{"arch": "vit", "model": "image embedding model", "dataset": "microscope photos of single blood and bone marrow cells", "train_examples": 194171, "image_size": 64, "crop_scale_min": 1, "horizontal_flip": true, "cutout": 0.4, "targets": ["smear"], "num_classes": 2, "embedding_dim": 192, "norm": "layernorm", "norm_position": "pre", "activation": "relu", "mlp_ratio": 3, "head_dim": 64, "fused_qkv": true, "bias": "none", "qk_norm": false, "parallel_block": false, "inner_norm": false, "drop_path": 0.15, "patch_size": [8, 8], "conv_stem": false, "layers": 10, "width": 384, "positions": "conv", "pooling": "class_token", "am_softmax_margin": 0.1, "am_softmax_scale": 16, "init": "torch_default", "residual_init": "none", "optimizer": "soap", "beta2": 0.999, "lr": 0.0016, "beta1": 0.95, "shampoo_beta": 0.95, "eps": 1e-08, "precondition_frequency": 20, "max_precond_dim": 1536, "one_sided": false, "adamw_lr_other_params": 0.00072, "gradient_noise": 0.1, "l1_shrink": 0.01, "steps": 19100, "batch_size": 256, "epochs": 25.2, "lr_schedule": "wsd", "decay_fraction": 0.2, "final_lr_fraction": 0.1, "warmup_steps": 380, "weight_decay": 0.2, "adamw_weight_decay_other_params": 0}
Rows from block 3 of a small image embedding model, named by matrix and row number. Rows with one number belong to one neuron. Each number is 50 + 12 x the weight over its row's rms, rounded and kept within 0 to 99. All counts start at 0.
After each neuron's rows are labels from the 100 images, of 14848, where the neuron reaches its highest value: "responds to" is what is common among them. Only what is clearly more common there than usual is listed. The data: microscope photos of single blood and bone marrow cells. In brackets: how many of the 100, against the usual share in percent.
# fc1: MLP up (model.blocks.3.mlp.fc1.weight, 1152x384), inputs 256-383
# fc2: MLP down (model.blocks.3.mlp.fc2.weight, 384x1152, transposed), outputs 256-383

fc1.717:24 42 48 36 48 35 44 55 30 55 50 54 57 47 33 27 46 59 56 48 55 50 86 33 49 77 53 50 50 53 50 46 58 52 48 49 49 49 69 55 51 48 55 28 50 49 38 47 52 54 46 57 52 44 55 49 47 49 68 24 64 50 49 50 67 59 41 52 37 58 47 48 51 55 56 40 50 52 46 56 43 55 50 39 42 64 29 49 77 60 50 51 63 62 43 58 44 41 53 44 50 43 51 50 49 49 41 47 54 45 55 38 96 56 50 31 13 54 22 47 48 48 86 49 48 52 38 44
fc2.717:60 52 46 50 50 70 53 63 37 41 48 31 51 42 52 48 65 55 53 50 54 42 30 37 74 50 60 40 78 54 56 42 34 58 51 59 65 47 57 41 51 51 46 74 42 50 52 42 40 46 57 58 50 46 50 44 60 50 58 36 04 28 50 43 42 36 35 45 55 47 54 52 54 41 48 03 34 57 69 35 56 48 61 53 30 40 38 60 62 77 17 52 44 62 35 34 19 37 65 49 65 42 29 48 40 55 47 74 53 48 39 43 44 50 57 42 27 52 46 50 52 44 45 53 49 81 43 49
responds to: cell type: lymphocyte (35 vs 15.2)

fc1.613:48 50 51 60 36 49 44 66 56 51 43 57 38 48 46 50 46 84 56 34 51 50 49 50 41 53 53 45 48 40 40 64 58 51 45 57 50 58 50 51 30 30 49 66 59 39 63 54 50 57 52 52 31 47 23 42 56 56 38 53 16 10 54 34 49 47 51 44 31 60 41 36 21 41 42 52 44 34 47 70 43 64 49 49 54 66 70 54 51 50 36 44 37 42 53 46 54 52 48 54 45 51 31 47 50 55 57 49 39 49 83 78 45 51 30 61 57 01 49 50 55 56 65 35 52 55 67 52
fc2.613:64 36 40 59 62 49 35 38 55 42 41 45 52 44 46 40 49 47 55 43 49 74 56 45 54 58 53 72 46 57 46 47 50 72 52 51 57 39 43 50 00 40 48 49 54 50 50 56 46 49 63 49 42 47 50 59 30 51 57 41 36 46 48 50 44 47 51 52 51 48 40 51 37 55 49 58 47 31 50 68 04 55 54 47 48 06 53 60 49 28 20 45 69 59 47 77 38 51 50 48 54 49 50 55 48 37 56 67 43 74 30 48 46 73 80 49 48 48 37 50 46 36 42 64 54 44 47 99
responds to: cell type: artefact (45 vs 9.8)

fc1.254:35 56 74 57 75 59 64 56 47 49 57 49 18 38 49 55 40 35 39 37 48 49 46 46 54 41 47 39 47 55 57 50 51 53 56 50 61 50 82 56 58 59 48 62 57 44 61 45 76 60 45 41 46 51 42 55 44 52 49 46 25 41 43 46 44 55 48 34 52 50 59 35 92 51 60 29 44 61 25 27 54 48 32 40 52 47 54 36 57 53 51 55 56 51 49 50 50 46 16 63 41 24 45 51 47 67 39 66 35 47 49 55 49 51 44 50 52 49 60 52 46 34 47 49 26 50 53 51
fc2.254:82 55 50 50 53 76 54 51 27 34 35 57 48 57 31 52 39 46 30 40 43 53 54 38 51 51 13 47 32 34 45 43 55 48 50 47 33 34 48 49 43 40 61 44 50 26 23 28 57 20 36 34 55 50 56 41 48 59 42 57 25 88 54 62 44 41 43 59 55 42 64 32 52 52 56 51 50 68 53 51 63 54 49 65 25 34 47 48 49 48 75 35 50 61 54 36 43 49 52 51 58 54 60 51 36 40 60 50 39 49 29 69 43 50 61 47 24 37 50 39 20 50 59 53 67 64 42 49
responds to: cell type: erythroblast (39 vs 14.3)

fc1.507:44 55 37 55 51 63 51 53 73 40 71 56 36 47 33 38 62 33 44 47 50 63 61 47 49 50 52 49 54 54 52 53 51 47 60 48 39 63 32 49 42 52 48 48 59 55 37 44 44 57 56 85 64 52 39 47 48 53 37 68 49 55 58 51 48 52 58 43 48 53 47 51 52 58 74 53 62 46 57 33 43 42 51 75 51 47 69 49 46 47 60 49 54 52 49 55 38 50 51 74 63 73 61 56 41 62 25 44 83 54 51 59 59 59 59 32 49 46 58 39 24 45 51 44 41 37 56 42
fc2.507:73 40 55 42 78 44 49 48 50 58 57 77 53 67 69 36 59 50 53 42 52 79 65 51 50 52 93 56 49 41 52 64 40 40 53 48 46 55 49 52 67 33 54 48 46 76 52 68 73 60 56 56 31 43 58 63 40 45 63 16 50 49 42 54 39 49 51 48 56 36 64 46 40 51 68 52 40 56 49 53 59 43 54 51 50 50 50 52 42 45 55 51 36 28 50 37 72 58 43 49 55 49 30 52 40 42 53 50 41 43 41 30 59 44 45 60 40 45 44 50 35 66 49 58 63 65 44 60
responds to: cell type: lymphocyte (46 vs 15.2)

fc1.148:50 49 43 51 28 18 51 33 58 07 46 51 50 48 30 49 52 64 51 29 45 46 47 46 43 50 48 39 80 51 57 63 60 74 47 49 45 57 37 52 39 67 21 58 52 52 61 53 57 47 50 45 50 58 59 53 57 62 58 50 62 19 57 72 44 46 60 30 56 61 94 62 28 60 70 48 42 46 46 36 52 49 50 63 64 56 51 43 49 40 39 56 49 64 33 56 51 56 43 29 22 39 30 47 35 49 71 02 50 55 50 53 51 49 53 63 81 41 51 53 45 63 65 41 73 42 61 50
fc2.148:51 35 49 34 44 59 50 29 48 51 50 34 47 71 38 54 45 48 41 54 74 24 46 55 41 62 52 36 47 48 25 47 49 55 19 63 69 48 47 59 48 38 67 47 60 45 56 39 64 73 42 51 56 40 48 43 56 26 47 44 33 39 62 51 49 49 26 61 43 50 68 56 51 63 38 44 41 46 54 56 92 57 52 50 49 47 53 47 51 56 42 56 56 52 49 54 49 62 50 47 65 52 42 50 55 56 48 46 46 55 87 51 50 40 50 63 42 52 41 45 24 59 68 52 61 20 37 26
responds to: cell type: artefact (30 vs 9.8)

fc1.388:58 28 58 47 62 62 50 41 52 48 49 35 49 36 39 49 59 66 33 59 50 68 44 67 45 42 57 58 61 45 56 53 49 24 42 58 50 53 45 50 40 50 56 58 23 50 54 40 49 57 50 50 43 46 61 29 38 39 51 52 52 42 52 44 66 45 46 51 66 58 46 76 43 60 62 21 59 60 29 67 60 51 57 49 42 54 55 41 58 40 38 52 45 51 52 65 37 48 49 49 51 38 50 50 48 54 48 55 64 43 46 36 70 51 67 47 50 49 47 49 51 48 68 64 68 74 63 53
fc2.388:35 77 48 53 34 32 60 57 53 55 33 44 46 64 32 62 56 48 75 54 26 40 41 29 45 42 70 49 50 55 48 50 44 51 39 62 51 34 60 19 53 36 46 57 52 30 63 50 54 55 66 48 48 52 43 49 60 78 28 65 89 49 55 53 61 50 41 57 55 59 62 63 50 50 55 21 52 46 54 54 63 27 49 34 49 48 44 47 53 39 49 36 40 42 58 49 46 66 35 49 43 58 42 51 59 32 41 55 39 50 63 32 62 52 60 58 51 34 55 43 48 56 38 22 46 54 59 52
responds to: cell type: promyelocyte (26 vs 6.4)

fc1.303:53 40 58 45 38 36 52 51 59 22 53 63 32 37 77 40 43 66 26 49 56 41 51 47 43 37 26 51 45 53 59 45 50 67 48 46 50 30 50 55 42 45 68 50 26 63 41 56 78 37 62 54 42 53 52 57 75 48 48 49 46 48 81 52 53 39 46 50 52 46 49 52 32 37 45 53 52 51 50 47 58 50 46 52 63 53 37 48 64 61 64 50 57 67 45 49 43 58 42 50 52 56 48 50 60 36 56 14 88 36 34 44 51 37 58 40 51 37 51 19 49 54 68 22 47 52 43 37
fc2.303:38 54 21 56 47 49 60 38 77 65 39 45 49 59 41 57 45 50 84 61 64 58 51 62 59 65 51 52 28 50 63 60 46 48 42 59 31 52 26 41 56 54 43 47 45 35 43 51 57 60 49 52 44 68 47 50 50 46 60 50 47 51 64 46 41 50 11 76 59 41 56 43 47 78 56 67 57 37 51 32 68 68 52 54 57 59 44 30 50 52 63 20 50 57 48 54 53 54 56 69 49 95 48 58 52 52 61 53 44 48 44 46 44 24 30 17 50 49 48 25 41 48 47 14 51 53 45 46
responds to: cell type: artefact (26 vs 9.8)

fc1.550:82 44 57 86 38 50 36 53 48 46 53 48 38 48 50 57 65 55 46 61 50 42 50 74 41 76 45 51 75 25 30 39 49 49 41 29 48 58 64 51 45 51 66 60 42 62 50 25 54 62 49 32 54 47 40 42 58 51 62 49 52 51 50 39 33 64 49 44 53 53 50 63 54 50 49 44 45 71 50 68 44 45 63 55 49 51 38 58 50 53 57 37 49 51 57 53 50 62 35 48 59 50 42 49 48 49 62 56 59 72 51 49 42 64 50 50 30 34 60 44 34 45 14 63 49 62 61 49
fc2.550:62 55 49 58 50 85 00 50 60 52 57 42 32 46 50 42 49 50 41 50 65 39 40 47 61 52 49 50 49 49 50 52 57 49 53 58 41 50 48 50 41 39 54 50 40 49 56 51 48 51 50 48 57 47 83 33 45 56 52 62 59 49 50 35 46 50 44 55 48 61 50 58 51 32 55 36 16 50 45 81 50 16 69 49 24 50 23 42 43 49 50 57 70 50 49 43 59 46 55 65 47 72 76 50 00 64 50 52 46 64 53 28 50 41 76 35 49 48 49 46 55 46 49 47 48 50 43 38
responds to: cell type: artefact (43 vs 9.8)

fc1.327:51 33 53 46 58 22 62 50 50 49 44 49 57 40 53 45 47 51 49 51 59 75 67 29 35 51 49 35 48 48 52 87 41 52 58 50 47 34 50 44 47 40 51 47 64 42 73 43 45 51 50 57 51 52 38 50 46 57 50 53 83 76 57 45 50 45 54 55 62 51 52 38 57 51 56 49 44 74 69 61 36 58 55 63 52 68 35 44 55 46 73 42 50 44 36 33 50 49 78 59 33 50 65 62 42 73 69 55 52 47 52 58 50 45 46 43 41 58 70 46 45 49 89 40 67 60 70 40
fc2.327:70 58 57 54 42 51 53 45 45 50 68 56 42 55 50 54 61 92 56 29 38 69 54 51 55 53 39 49 51 50 50 66 45 40 39 27 47 72 42 55 53 45 52 46 45 65 56 51 61 26 37 46 41 28 54 50 32 74 52 14 47 73 62 68 51 48 54 27 44 47 48 45 31 49 45 64 49 56 44 10 57 56 27 47 43 63 50 42 53 55 58 39 49 46 66 58 54 60 52 34 48 58 46 50 64 56 70 50 63 47 57 57 48 52 42 54 32 59 41 41 50 45 66 50 83 57 64 34
responds to: smear: peripheral blood (100 vs 16.2)

fc1.10:46 36 38 49 57 51 53 41 67 55 27 61 77 65 63 52 27 52 43 35 48 51 47 46 40 46 64 38 50 30 40 39 68 50 45 69 51 44 53 36 46 52 31 63 57 53 70 52 47 73 51 70 49 59 53 31 51 46 57 62 40 47 50 43 35 37 46 45 52 45 46 50 36 16 38 50 51 58 45 44 46 49 57 52 64 70 68 50 44 40 44 42 69 81 37 42 62 50 51 28 45 50 55 49 41 49 71 49 52 54 48 72 68 66 50 61 43 56 19 45 47 35 43 61 50 47 51 58
fc2.10:51 48 51 46 55 36 55 54 46 51 48 59 51 59 74 52 64 45 57 41 42 46 68 25 49 45 48 59 52 51 34 51 46 56 56 39 53 55 55 60 44 34 50 56 46 60 37 87 41 33 50 67 55 64 81 54 55 49 49 46 39 46 49 64 49 51 45 57 51 37 40 46 37 47 66 51 49 37 47 76 19 50 31 57 51 52 39 47 75 50 36 46 56 61 48 53 65 61 87 44 54 48 48 40 53 50 06 57 57 42 38 51 40 24 60 35 26 67 36 43 52 39 76 73 42 41 50 48
responds to: cell type: artefact (34 vs 9.8)

fc1.279:62 56 40 63 40 48 44 55 50 58 50 46 71 44 50 48 82 50 41 45 44 45 66 55 59 60 45 17 43 51 39 53 49 62 52 59 83 56 47 13 46 52 42 47 52 45 58 64 53 61 57 30 51 32 40 60 76 50 56 47 51 61 50 56 38 37 44 43 76 85 65 55 70 62 48 46 46 43 62 63 42 44 67 56 54 23 49 49 60 44 27 45 33 54 53 41 52 16 43 38 63 63 69 50 61 55 26 41 56 66 51 67 42 64 45 56 88 44 66 54 51 53 55 55 52 65 45 72
fc2.279:52 65 00 49 56 43 65 50 59 59 50 47 48 62 68 10 65 54 46 53 43 48 58 53 48 50 46 66 52 42 52 60 58 52 34 48 53 49 58 50 34 46 53 34 49 52 39 51 60 76 66 52 55 73 50 61 49 53 65 39 53 44 58 59 25 50 52 52 37 69 30 56 50 48 71 53 26 34 66 58 59 32 62 44 58 53 58 58 51 39 38 36 52 53 67 57 50 54 47 64 42 51 51 56 26 35 30 54 46 45 42 63 31 74 52 51 50 55 51 57 67 49 51 49 49 59 53 57
responds to: smear: peripheral blood (86 vs 16.2)

fc1.440:57 34 48 27 43 41 40 28 42 52 55 37 94 48 64 55 53 65 59 43 50 58 24 52 49 31 45 50 36 44 53 86 81 53 70 47 41 51 45 39 50 38 55 64 61 38 45 37 53 49 44 45 49 56 40 42 51 46 70 50 51 53 71 53 27 54 73 51 56 59 46 55 50 60 67 33 42 73 50 64 66 72 53 45 41 50 42 51 50 71 49 51 76 56 47 47 44 63 42 75 33 76 45 50 54 49 54 61 48 30 64 46 44 30 50 26 46 48 56 37 54 54 32 61 28 37 42 51
fc2.440:63 53 42 55 61 35 50 35 56 77 54 72 36 62 59 45 34 56 50 37 89 48 50 54 28 64 51 38 52 46 69 45 52 52 24 34 58 21 52 50 41 52 47 67 53 52 12 51 50 35 45 63 78 38 44 45 51 42 62 62 53 45 45 52 73 46 69 82 60 75 35 53 46 47 49 51 52 60 37 76 66 53 60 56 46 53 62 42 56 45 59 40 52 58 60 42 50 47 59 58 56 47 23 57 41 34 52 70 50 75 37 36 56 64 30 26 31 52 51 68 52 73 39 48 44 47 49 46
responds to: smear: peripheral blood (82 vs 16.2)

fc1.631:48 49 28 40 46 50 48 47 36 47 47 56 50 51 39 77 31 56 30 45 72 38 66 55 44 45 49 56 55 53 32 47 30 46 61 54 53 49 49 50 47 38 43 52 19 47 58 55 52 63 51 47 53 49 37 47 39 34 26 39 56 50 40 44 64 56 60 58 29 49 35 49 18 36 51 37 43 79 48 29 50 50 49 52 73 31 72 50 29 31 43 62 45 30 46 60 53 50 42 49 38 57 44 46 47 63 43 39 47 59 45 55 50 47 50 52 50 28 59 55 51 31 66 50 77 51 34 60
fc2.631:72 67 49 42 53 49 49 50 51 42 50 45 48 54 74 43 76 43 53 50 60 40 41 70 50 44 42 50 56 40 31 51 50 51 49 44 47 48 51 48 47 62 58 50 39 51 46 53 60 54 72 57 50 39 57 81 66 55 50 62 48 62 44 60 50 51 56 49 22 29 73 54 62 45 47 37 61 54 26 59 46 55 38 53 55 48 54 43 46 29 24 43 46 47 69 59 63 56 68 68 46 53 53 43 50 53 64 34 58 39 44 32 49 39 44 44 47 44 48 35 71 51 31 25 59 48 47 47
responds to: cell type: promyelocyte (26 vs 6.4)

fc1.621:45 60 78 54 51 50 69 46 34 59 54 51 45 52 32 46 59 52 50 49 82 58 49 23 26 61 55 70 49 57 50 53 18 76 29 47 46 51 62 53 44 54 49 59 50 36 62 47 43 25 50 52 47 58 55 45 44 51 52 47 53 56 47 56 49 66 52 75 64 60 53 66 27 35 49 53 42 52 41 52 51 23 48 14 23 47 58 43 63 65 32 49 45 51 43 07 52 45 68 26 53 64 58 28 49 49 41 60 48 48 50 46 66 49 51 52 50 69 49 40 27 31 44 43 50 56 37 46
fc2.621:50 42 45 54 21 50 50 51 58 33 49 50 53 23 57 44 51 54 37 56 30 46 78 52 46 84 45 50 45 38 49 68 61 53 57 33 46 40 60 55 50 38 38 67 75 47 52 50 36 57 54 57 49 52 49 52 52 53 45 25 46 46 50 43 47 48 50 48 54 54 50 50 50 43 59 57 56 48 30 57 70 50 77 18 51 51 45 49 48 48 61 55 51 14 28 67 54 46 48 69 19 44 56 62 49 69 42 40 80 46 58 53 60 53 52 56 56 37 47 67 54 48 56 33 39 50 50 44
responds to: cell type: erythroblast (38 vs 14.3)

fc1.564:48 50 52 53 27 48 62 42 50 60 49 54 38 49 29 26 48 73 50 56 48 20 49 20 57 69 46 20 55 64 52 45 50 58 27 62 44 43 55 55 46 74 27 43 35 56 47 42 75 56 35 38 65 51 31 51 55 51 50 50 24 44 51 69 41 55 53 46 46 53 37 44 52 55 57 65 50 42 60 89 51 47 47 50 48 57 53 54 63 62 52 64 44 57 62 42 53 50 47 52 48 53 52 52 50 46 43 44 68 64 67 53 51 73 46 64 46 52 53 57 41 43 60 64 49 29 53 48
fc2.564:53 51 59 64 48 49 61 46 39 38 21 50 47 55 69 58 55 35 77 50 48 56 40 61 50 50 47 55 51 64 46 63 47 53 62 55 90 49 51 53 43 49 44 47 51 49 57 50 66 61 48 53 35 51 52 66 42 44 55 37 48 43 55 45 60 53 50 18 64 47 52 46 57 42 51 56 70 40 51 71 59 61 50 56 46 50 63 50 59 39 37 46 32 58 54 39 16 60 52 56 53 50 77 35 47 68 48 68 69 58 39 54 50 49 55 36 56 53 65 19 31 47 62 59 50 64 59 43
responds to: cell type: erythroblast (32 vs 14.3)

fc1.82:25 53 51 45 47 49 51 61 56 67 49 63 73 43 47 57 52 56 58 45 35 48 45 66 67 50 51 60 30 52 59 36 65 65 53 69 48 51 34 43 57 44 49 61 42 69 50 56 64 54 46 51 49 50 50 42 27 56 54 48 47 49 48 57 56 18 53 48 50 63 40 39 56 64 48 56 56 22 66 48 83 46 55 39 51 53 70 51 49 42 37 38 54 45 45 22 40 66 41 42 41 50 53 54 66 59 23 52 43 43 59 51 42 67 50 45 54 22 57 70 69 58 40 55 48 56 39 38
fc2.82:61 36 50 57 67 71 63 66 61 57 47 54 41 69 49 47 35 15 38 54 60 39 46 42 51 50 32 55 51 59 38 72 39 48 47 73 72 48 46 79 59 41 48 61 43 67 47 47 57 50 56 52 54 41 51 73 33 39 18 49 20 30 51 56 77 48 59 49 53 46 45 64 39 49 48 66 16 44 67 69 42 31 45 51 49 57 49 50 46 39 49 52 34 26 49 44 74 48 44 17 46 40 51 50 52 44 54 72 42 59 61 64 54 52 57 63 53 54 55 42 43 52 52 74 67 50 54 59
responds to: cell type: segmented neutrophil (42 vs 20); smear: peripheral blood (35 vs 16.2)

fc1.132:17 52 52 57 65 43 38 82 48 62 54 58 58 51 67 47 43 58 54 54 53 60 62 53 69 36 57 58 54 26 73 50 49 31 48 62 55 37 52 43 52 61 48 50 59 45 55 49 58 34 38 67 55 41 50 50 38 57 41 37 33 25 64 55 44 61 54 21 46 51 56 32 51 42 53 65 70 57 64 07 62 60 48 49 54 35 34 51 54 49 43 51 61 42 53 46 40 32 46 38 48 35 79 49 49 42 55 54 54 46 58 54 49 50 50 51 38 51 41 49 50 53 51 52 59 56 40 42
fc2.132:29 46 52 54 29 39 48 62 52 24 39 56 49 41 31 73 51 32 49 41 45 62 59 50 47 45 59 59 48 46 34 49 36 61 29 53 53 49 58 75 57 57 60 67 53 26 72 63 50 55 43 38 34 49 45 63 52 61 47 64 51 49 63 66 41 63 53 52 26 54 70 59 44 49 45 50 47 51 36 55 49 52 31 49 62 59 52 21 62 33 29 75 59 51 69 49 59 56 51 57 33 74 67 45 74 52 50 36 50 60 58 45 38 30 55 36 50 49 39 40 27 55 45 55 68 46 42 66
responds to: cell type: eosinophil (25 vs 4.2)

fc1.223:75 63 60 53 31 49 54 46 50 56 52 72 17 46 26 40 58 42 62 48 48 50 50 70 49 37 52 51 52 39 50 56 44 38 49 66 46 59 50 23 46 62 65 62 53 47 73 42 62 20 47 55 51 60 72 42 49 56 52 44 52 46 57 53 66 24 50 64 50 46 43 49 55 54 68 50 51 31 44 70 39 46 62 47 50 44 51 57 47 61 50 66 43 42 58 69 42 50 40 48 50 34 73 49 61 52 40 56 73 20 51 53 52 67 49 50 55 53 37 31 21 60 48 52 40 50 51 54
fc2.223:58 50 56 50 37 54 60 48 27 45 52 49 34 40 47 57 47 53 77 53 38 42 50 49 38 43 44 52 45 55 25 33 34 46 51 49 46 56 53 40 37 44 51 36 47 52 50 22 64 49 54 45 45 43 79 43 71 62 49 86 40 43 38 37 51 56 72 70 47 55 33 50 35 41 58 53 44 64 60 16 47 51 47 52 64 39 61 53 29 43 68 54 59 38 39 35 60 52 47 54 45 48 56 53 45 48 52 28 50 52 40 61 50 38 45 56 88 42 51 36 51 44 42 50 57 45 61 36
responds to: cell type: segmented neutrophil (46 vs 20)

fc1.286:49 65 63 84 46 57 51 58 42 58 43 43 40 52 55 42 48 33 51 43 47 45 46 46 51 49 49 52 18 71 50 54 30 39 70 50 39 38 50 56 41 38 71 62 32 39 46 48 50 49 50 44 54 51 49 44 56 54 63 41 60 51 49 48 91 39 42 59 69 53 53 59 41 55 44 80 48 57 38 45 50 52 54 62 46 43 30 47 58 50 44 49 59 48 49 42 63 56 53 53 45 67 56 41 58 53 50 46 61 45 48 44 51 66 65 73 50 32 60 49 50 52 56 55 65 51 47 64
fc2.286:54 49 59 48 51 53 59 46 50 59 58 52 48 49 58 45 54 61 36 78 53 60 43 61 54 55 51 72 36 24 50 48 34 26 53 58 46 56 84 57 61 62 51 32 49 50 65 47 46 23 52 36 70 49 61 35 49 19 51 50 33 41 36 49 55 49 51 53 53 54 41 48 32 53 74 42 50 46 39 48 50 60 36 52 59 50 62 24 49 64 02 79 36 46 47 58 59 45 55 60 26 58 63 29 50 49 52 45 63 50 53 52 28 53 45 42 75 37 75 47 43 55 52 38 51 55 53 38
responds to: smear: peripheral blood (82 vs 16.2); cell type: segmented neutrophil (46 vs 20); cell type: myeloblast (30 vs 1.9)

fc1.70:42 44 62 54 59 50 50 60 68 26 50 56 42 53 52 65 54 49 17 61 65 47 34 47 45 54 44 73 62 47 47 51 38 54 48 59 52 45 40 50 59 58 31 59 66 51 51 65 62 50 27 47 36 42 13 46 55 49 44 45 50 39 54 50 36 43 58 48 36 34 48 73 50 56 63 58 51 50 67 51 40 54 40 48 48 48 54 55 54 61 49 50 48 50 39 28 51 51 50 48 47 65 55 72 50 55 38 59 59 55 50 51 47 63 72 53 52 52 44 42 55 48 40 83 31 63 41 57
fc2.70:52 45 53 76 53 51 52 30 57 48 54 45 52 51 48 52 49 45 40 48 52 50 45 54 55 75 48 58 50 70 51 79 42 61 48 40 33 50 76 51 45 38 30 46 38 46 96 52 50 49 50 42 62 77 69 50 46 76 61 45 43 49 72 48 51 38 43 48 35 44 73 49 49 56 49 34 90 56 54 58 45 50 54 49 32 68 32 60 48 54 51 53 25 47 46 44 49 54 51 43 51 56 60 65 86 74 64 57 48 51 36 48 54 17 45 48 68 51 54 53 63 69 35 71 59 21 66 49
responds to: cell type: lymphocyte (42 vs 15.2)

fc1.332:54 48 48 43 48 43 48 57 45 50 43 59 34 45 21 57 32 32 56 36 87 49 31 50 63 75 43 43 43 19 53 37 60 52 46 43 52 55 23 43 49 63 61 50 56 88 44 52 49 53 34 50 46 54 38 35 55 60 61 56 29 50 47 50 36 35 41 49 44 61 47 35 58 48 56 79 55 80 60 45 57 48 87 69 51 52 61 51 23 47 49 50 59 38 49 07 57 37 45 42 62 50 56 50 49 74 62 63 47 66 48 58 10 47 52 51 82 47 50 48 72 58 57 62 46 50 57 73
fc2.332:67 61 15 48 47 44 42 53 62 48 59 44 45 46 39 61 66 24 61 53 46 48 63 50 49 61 48 22 57 48 39 46 57 55 52 34 48 32 53 34 67 50 29 35 45 64 46 45 51 55 47 45 39 54 21 57 52 62 52 62 48 42 76 56 42 59 50 61 54 45 53 45 52 50 61 51 32 55 58 40 49 61 52 52 67 63 56 39 58 77 17 53 49 60 60 52 57 49 51 46 54 54 77 37 43 61 54 27 32 51 59 40 39 54 48 50 42 52 40 57 37 70 57 65 59 46 87 48
responds to: cell type: segmented neutrophil (50 vs 20)

fc1.87:39 55 60 51 38 28 38 54 53 31 50 48 50 67 63 45 33 45 58 40 36 53 70 60 52 38 26 50 48 60 50 52 37 49 33 43 50 52 31 35 50 49 23 36 54 63 44 40 61 49 44 44 49 51 66 54 61 42 58 50 54 41 52 47 40 48 47 52 43 37 62 55 55 32 47 66 37 55 47 43 55 51 29 46 24 59 36 50 51 51 65 60 47 54 32 66 49 33 68 62 63 38 63 49 49 71 35 35 63 68 47 27 13 55 49 37 45 64 45 50 46 79 25 64 52 31 48 54
fc2.87:51 73 49 64 67 65 47 49 62 19 55 54 67 47 40 45 58 54 50 46 43 59 70 24 50 78 54 45 43 56 51 44 51 24 47 66 58 54 53 49 51 49 42 20 55 79 58 55 42 47 46 63 46 50 58 62 49 51 86 54 43 64 40 49 51 42 52 43 38 60 51 56 54 48 40 29 66 48 50 60 51 50 38 53 54 45 46 49 37 42 37 41 15 48 47 48 45 25 51 45 39 50 67 53 60 62 50 57 61 62 62 64 48 18 32 51 45 62 38 72 49 48 51 39 50 53 44 53
responds to: cell type: erythroblast (32 vs 14.3)

fc1.246:48 87 43 73 53 67 39 49 50 54 52 51 32 71 50 51 41 41 48 55 69 47 58 54 49 61 50 28 56 56 50 44 51 63 50 49 52 49 43 44 43 55 55 50 43 62 54 46 54 46 28 46 47 76 68 61 53 50 51 40 66 65 32 50 46 38 50 49 44 58 45 72 33 48 53 50 50 64 39 56 45 42 51 61 51 39 62 49 50 54 43 54 58 61 78 53 62 71 57 53 50 51 56 47 46 56 55 58 73 33 60 59 49 29 29 31 75 44 35 40 49 23 29 49 48 54 55 44
fc2.246:57 50 53 46 27 50 46 58 57 51 43 69 52 41 51 47 50 59 60 47 50 48 39 45 59 50 49 58 51 34 53 50 54 51 53 50 53 67 51 78 48 74 70 53 56 32 46 56 54 65 52 36 62 47 43 65 59 50 53 45 54 41 56 52 46 50 36 38 48 54 56 41 19 39 51 47 33 50 53 66 47 63 56 88 42 62 36 64 47 75 49 59 51 50 59 46 99 61 36 62 50 43 53 39 47 46 50 50 30 43 49 27 47 33 30 52 47 36 65 24 53 33 44 54 54 46 55 51
responds to: cell type: segmented neutrophil (44 vs 20)

fc1.724:16 48 60 50 67 63 45 43 55 41 50 51 73 76 50 36 44 35 47 43 63 36 51 62 59 27 25 50 49 54 53 65 38 45 45 49 50 54 69 57 41 50 54 54 58 51 50 49 31 48 64 54 54 45 51 51 55 67 22 46 58 47 49 57 52 85 46 60 50 33 44 50 40 55 45 41 66 72 35 58 46 79 58 50 58 31 54 59 50 50 34 48 49 51 60 52 46 43 52 51 59 49 55 60 23 75 51 27 50 57 50 57 66 46 45 53 49 44 44 53 31 45 40 48 52 24 59 32
fc2.724:30 72 50 50 46 39 28 33 53 54 34 54 49 54 38 57 25 60 51 50 34 37 50 48 37 50 50 51 35 54 62 50 62 21 36 51 51 63 45 46 72 55 41 50 35 50 51 58 49 48 52 55 47 52 22 45 52 54 49 46 60 59 36 54 66 54 43 51 51 56 52 48 49 54 48 54 49 41 31 66 41 52 21 54 54 56 51 44 56 24 48 75 43 39 43 31 54 72 43 41 34 52 52 52 62 43 45 56 51 99 28 44 35 50 55 33 61 49 53 51 39 57 51 55 62 47 57 56
responds to: smear: peripheral blood (54 vs 16.2)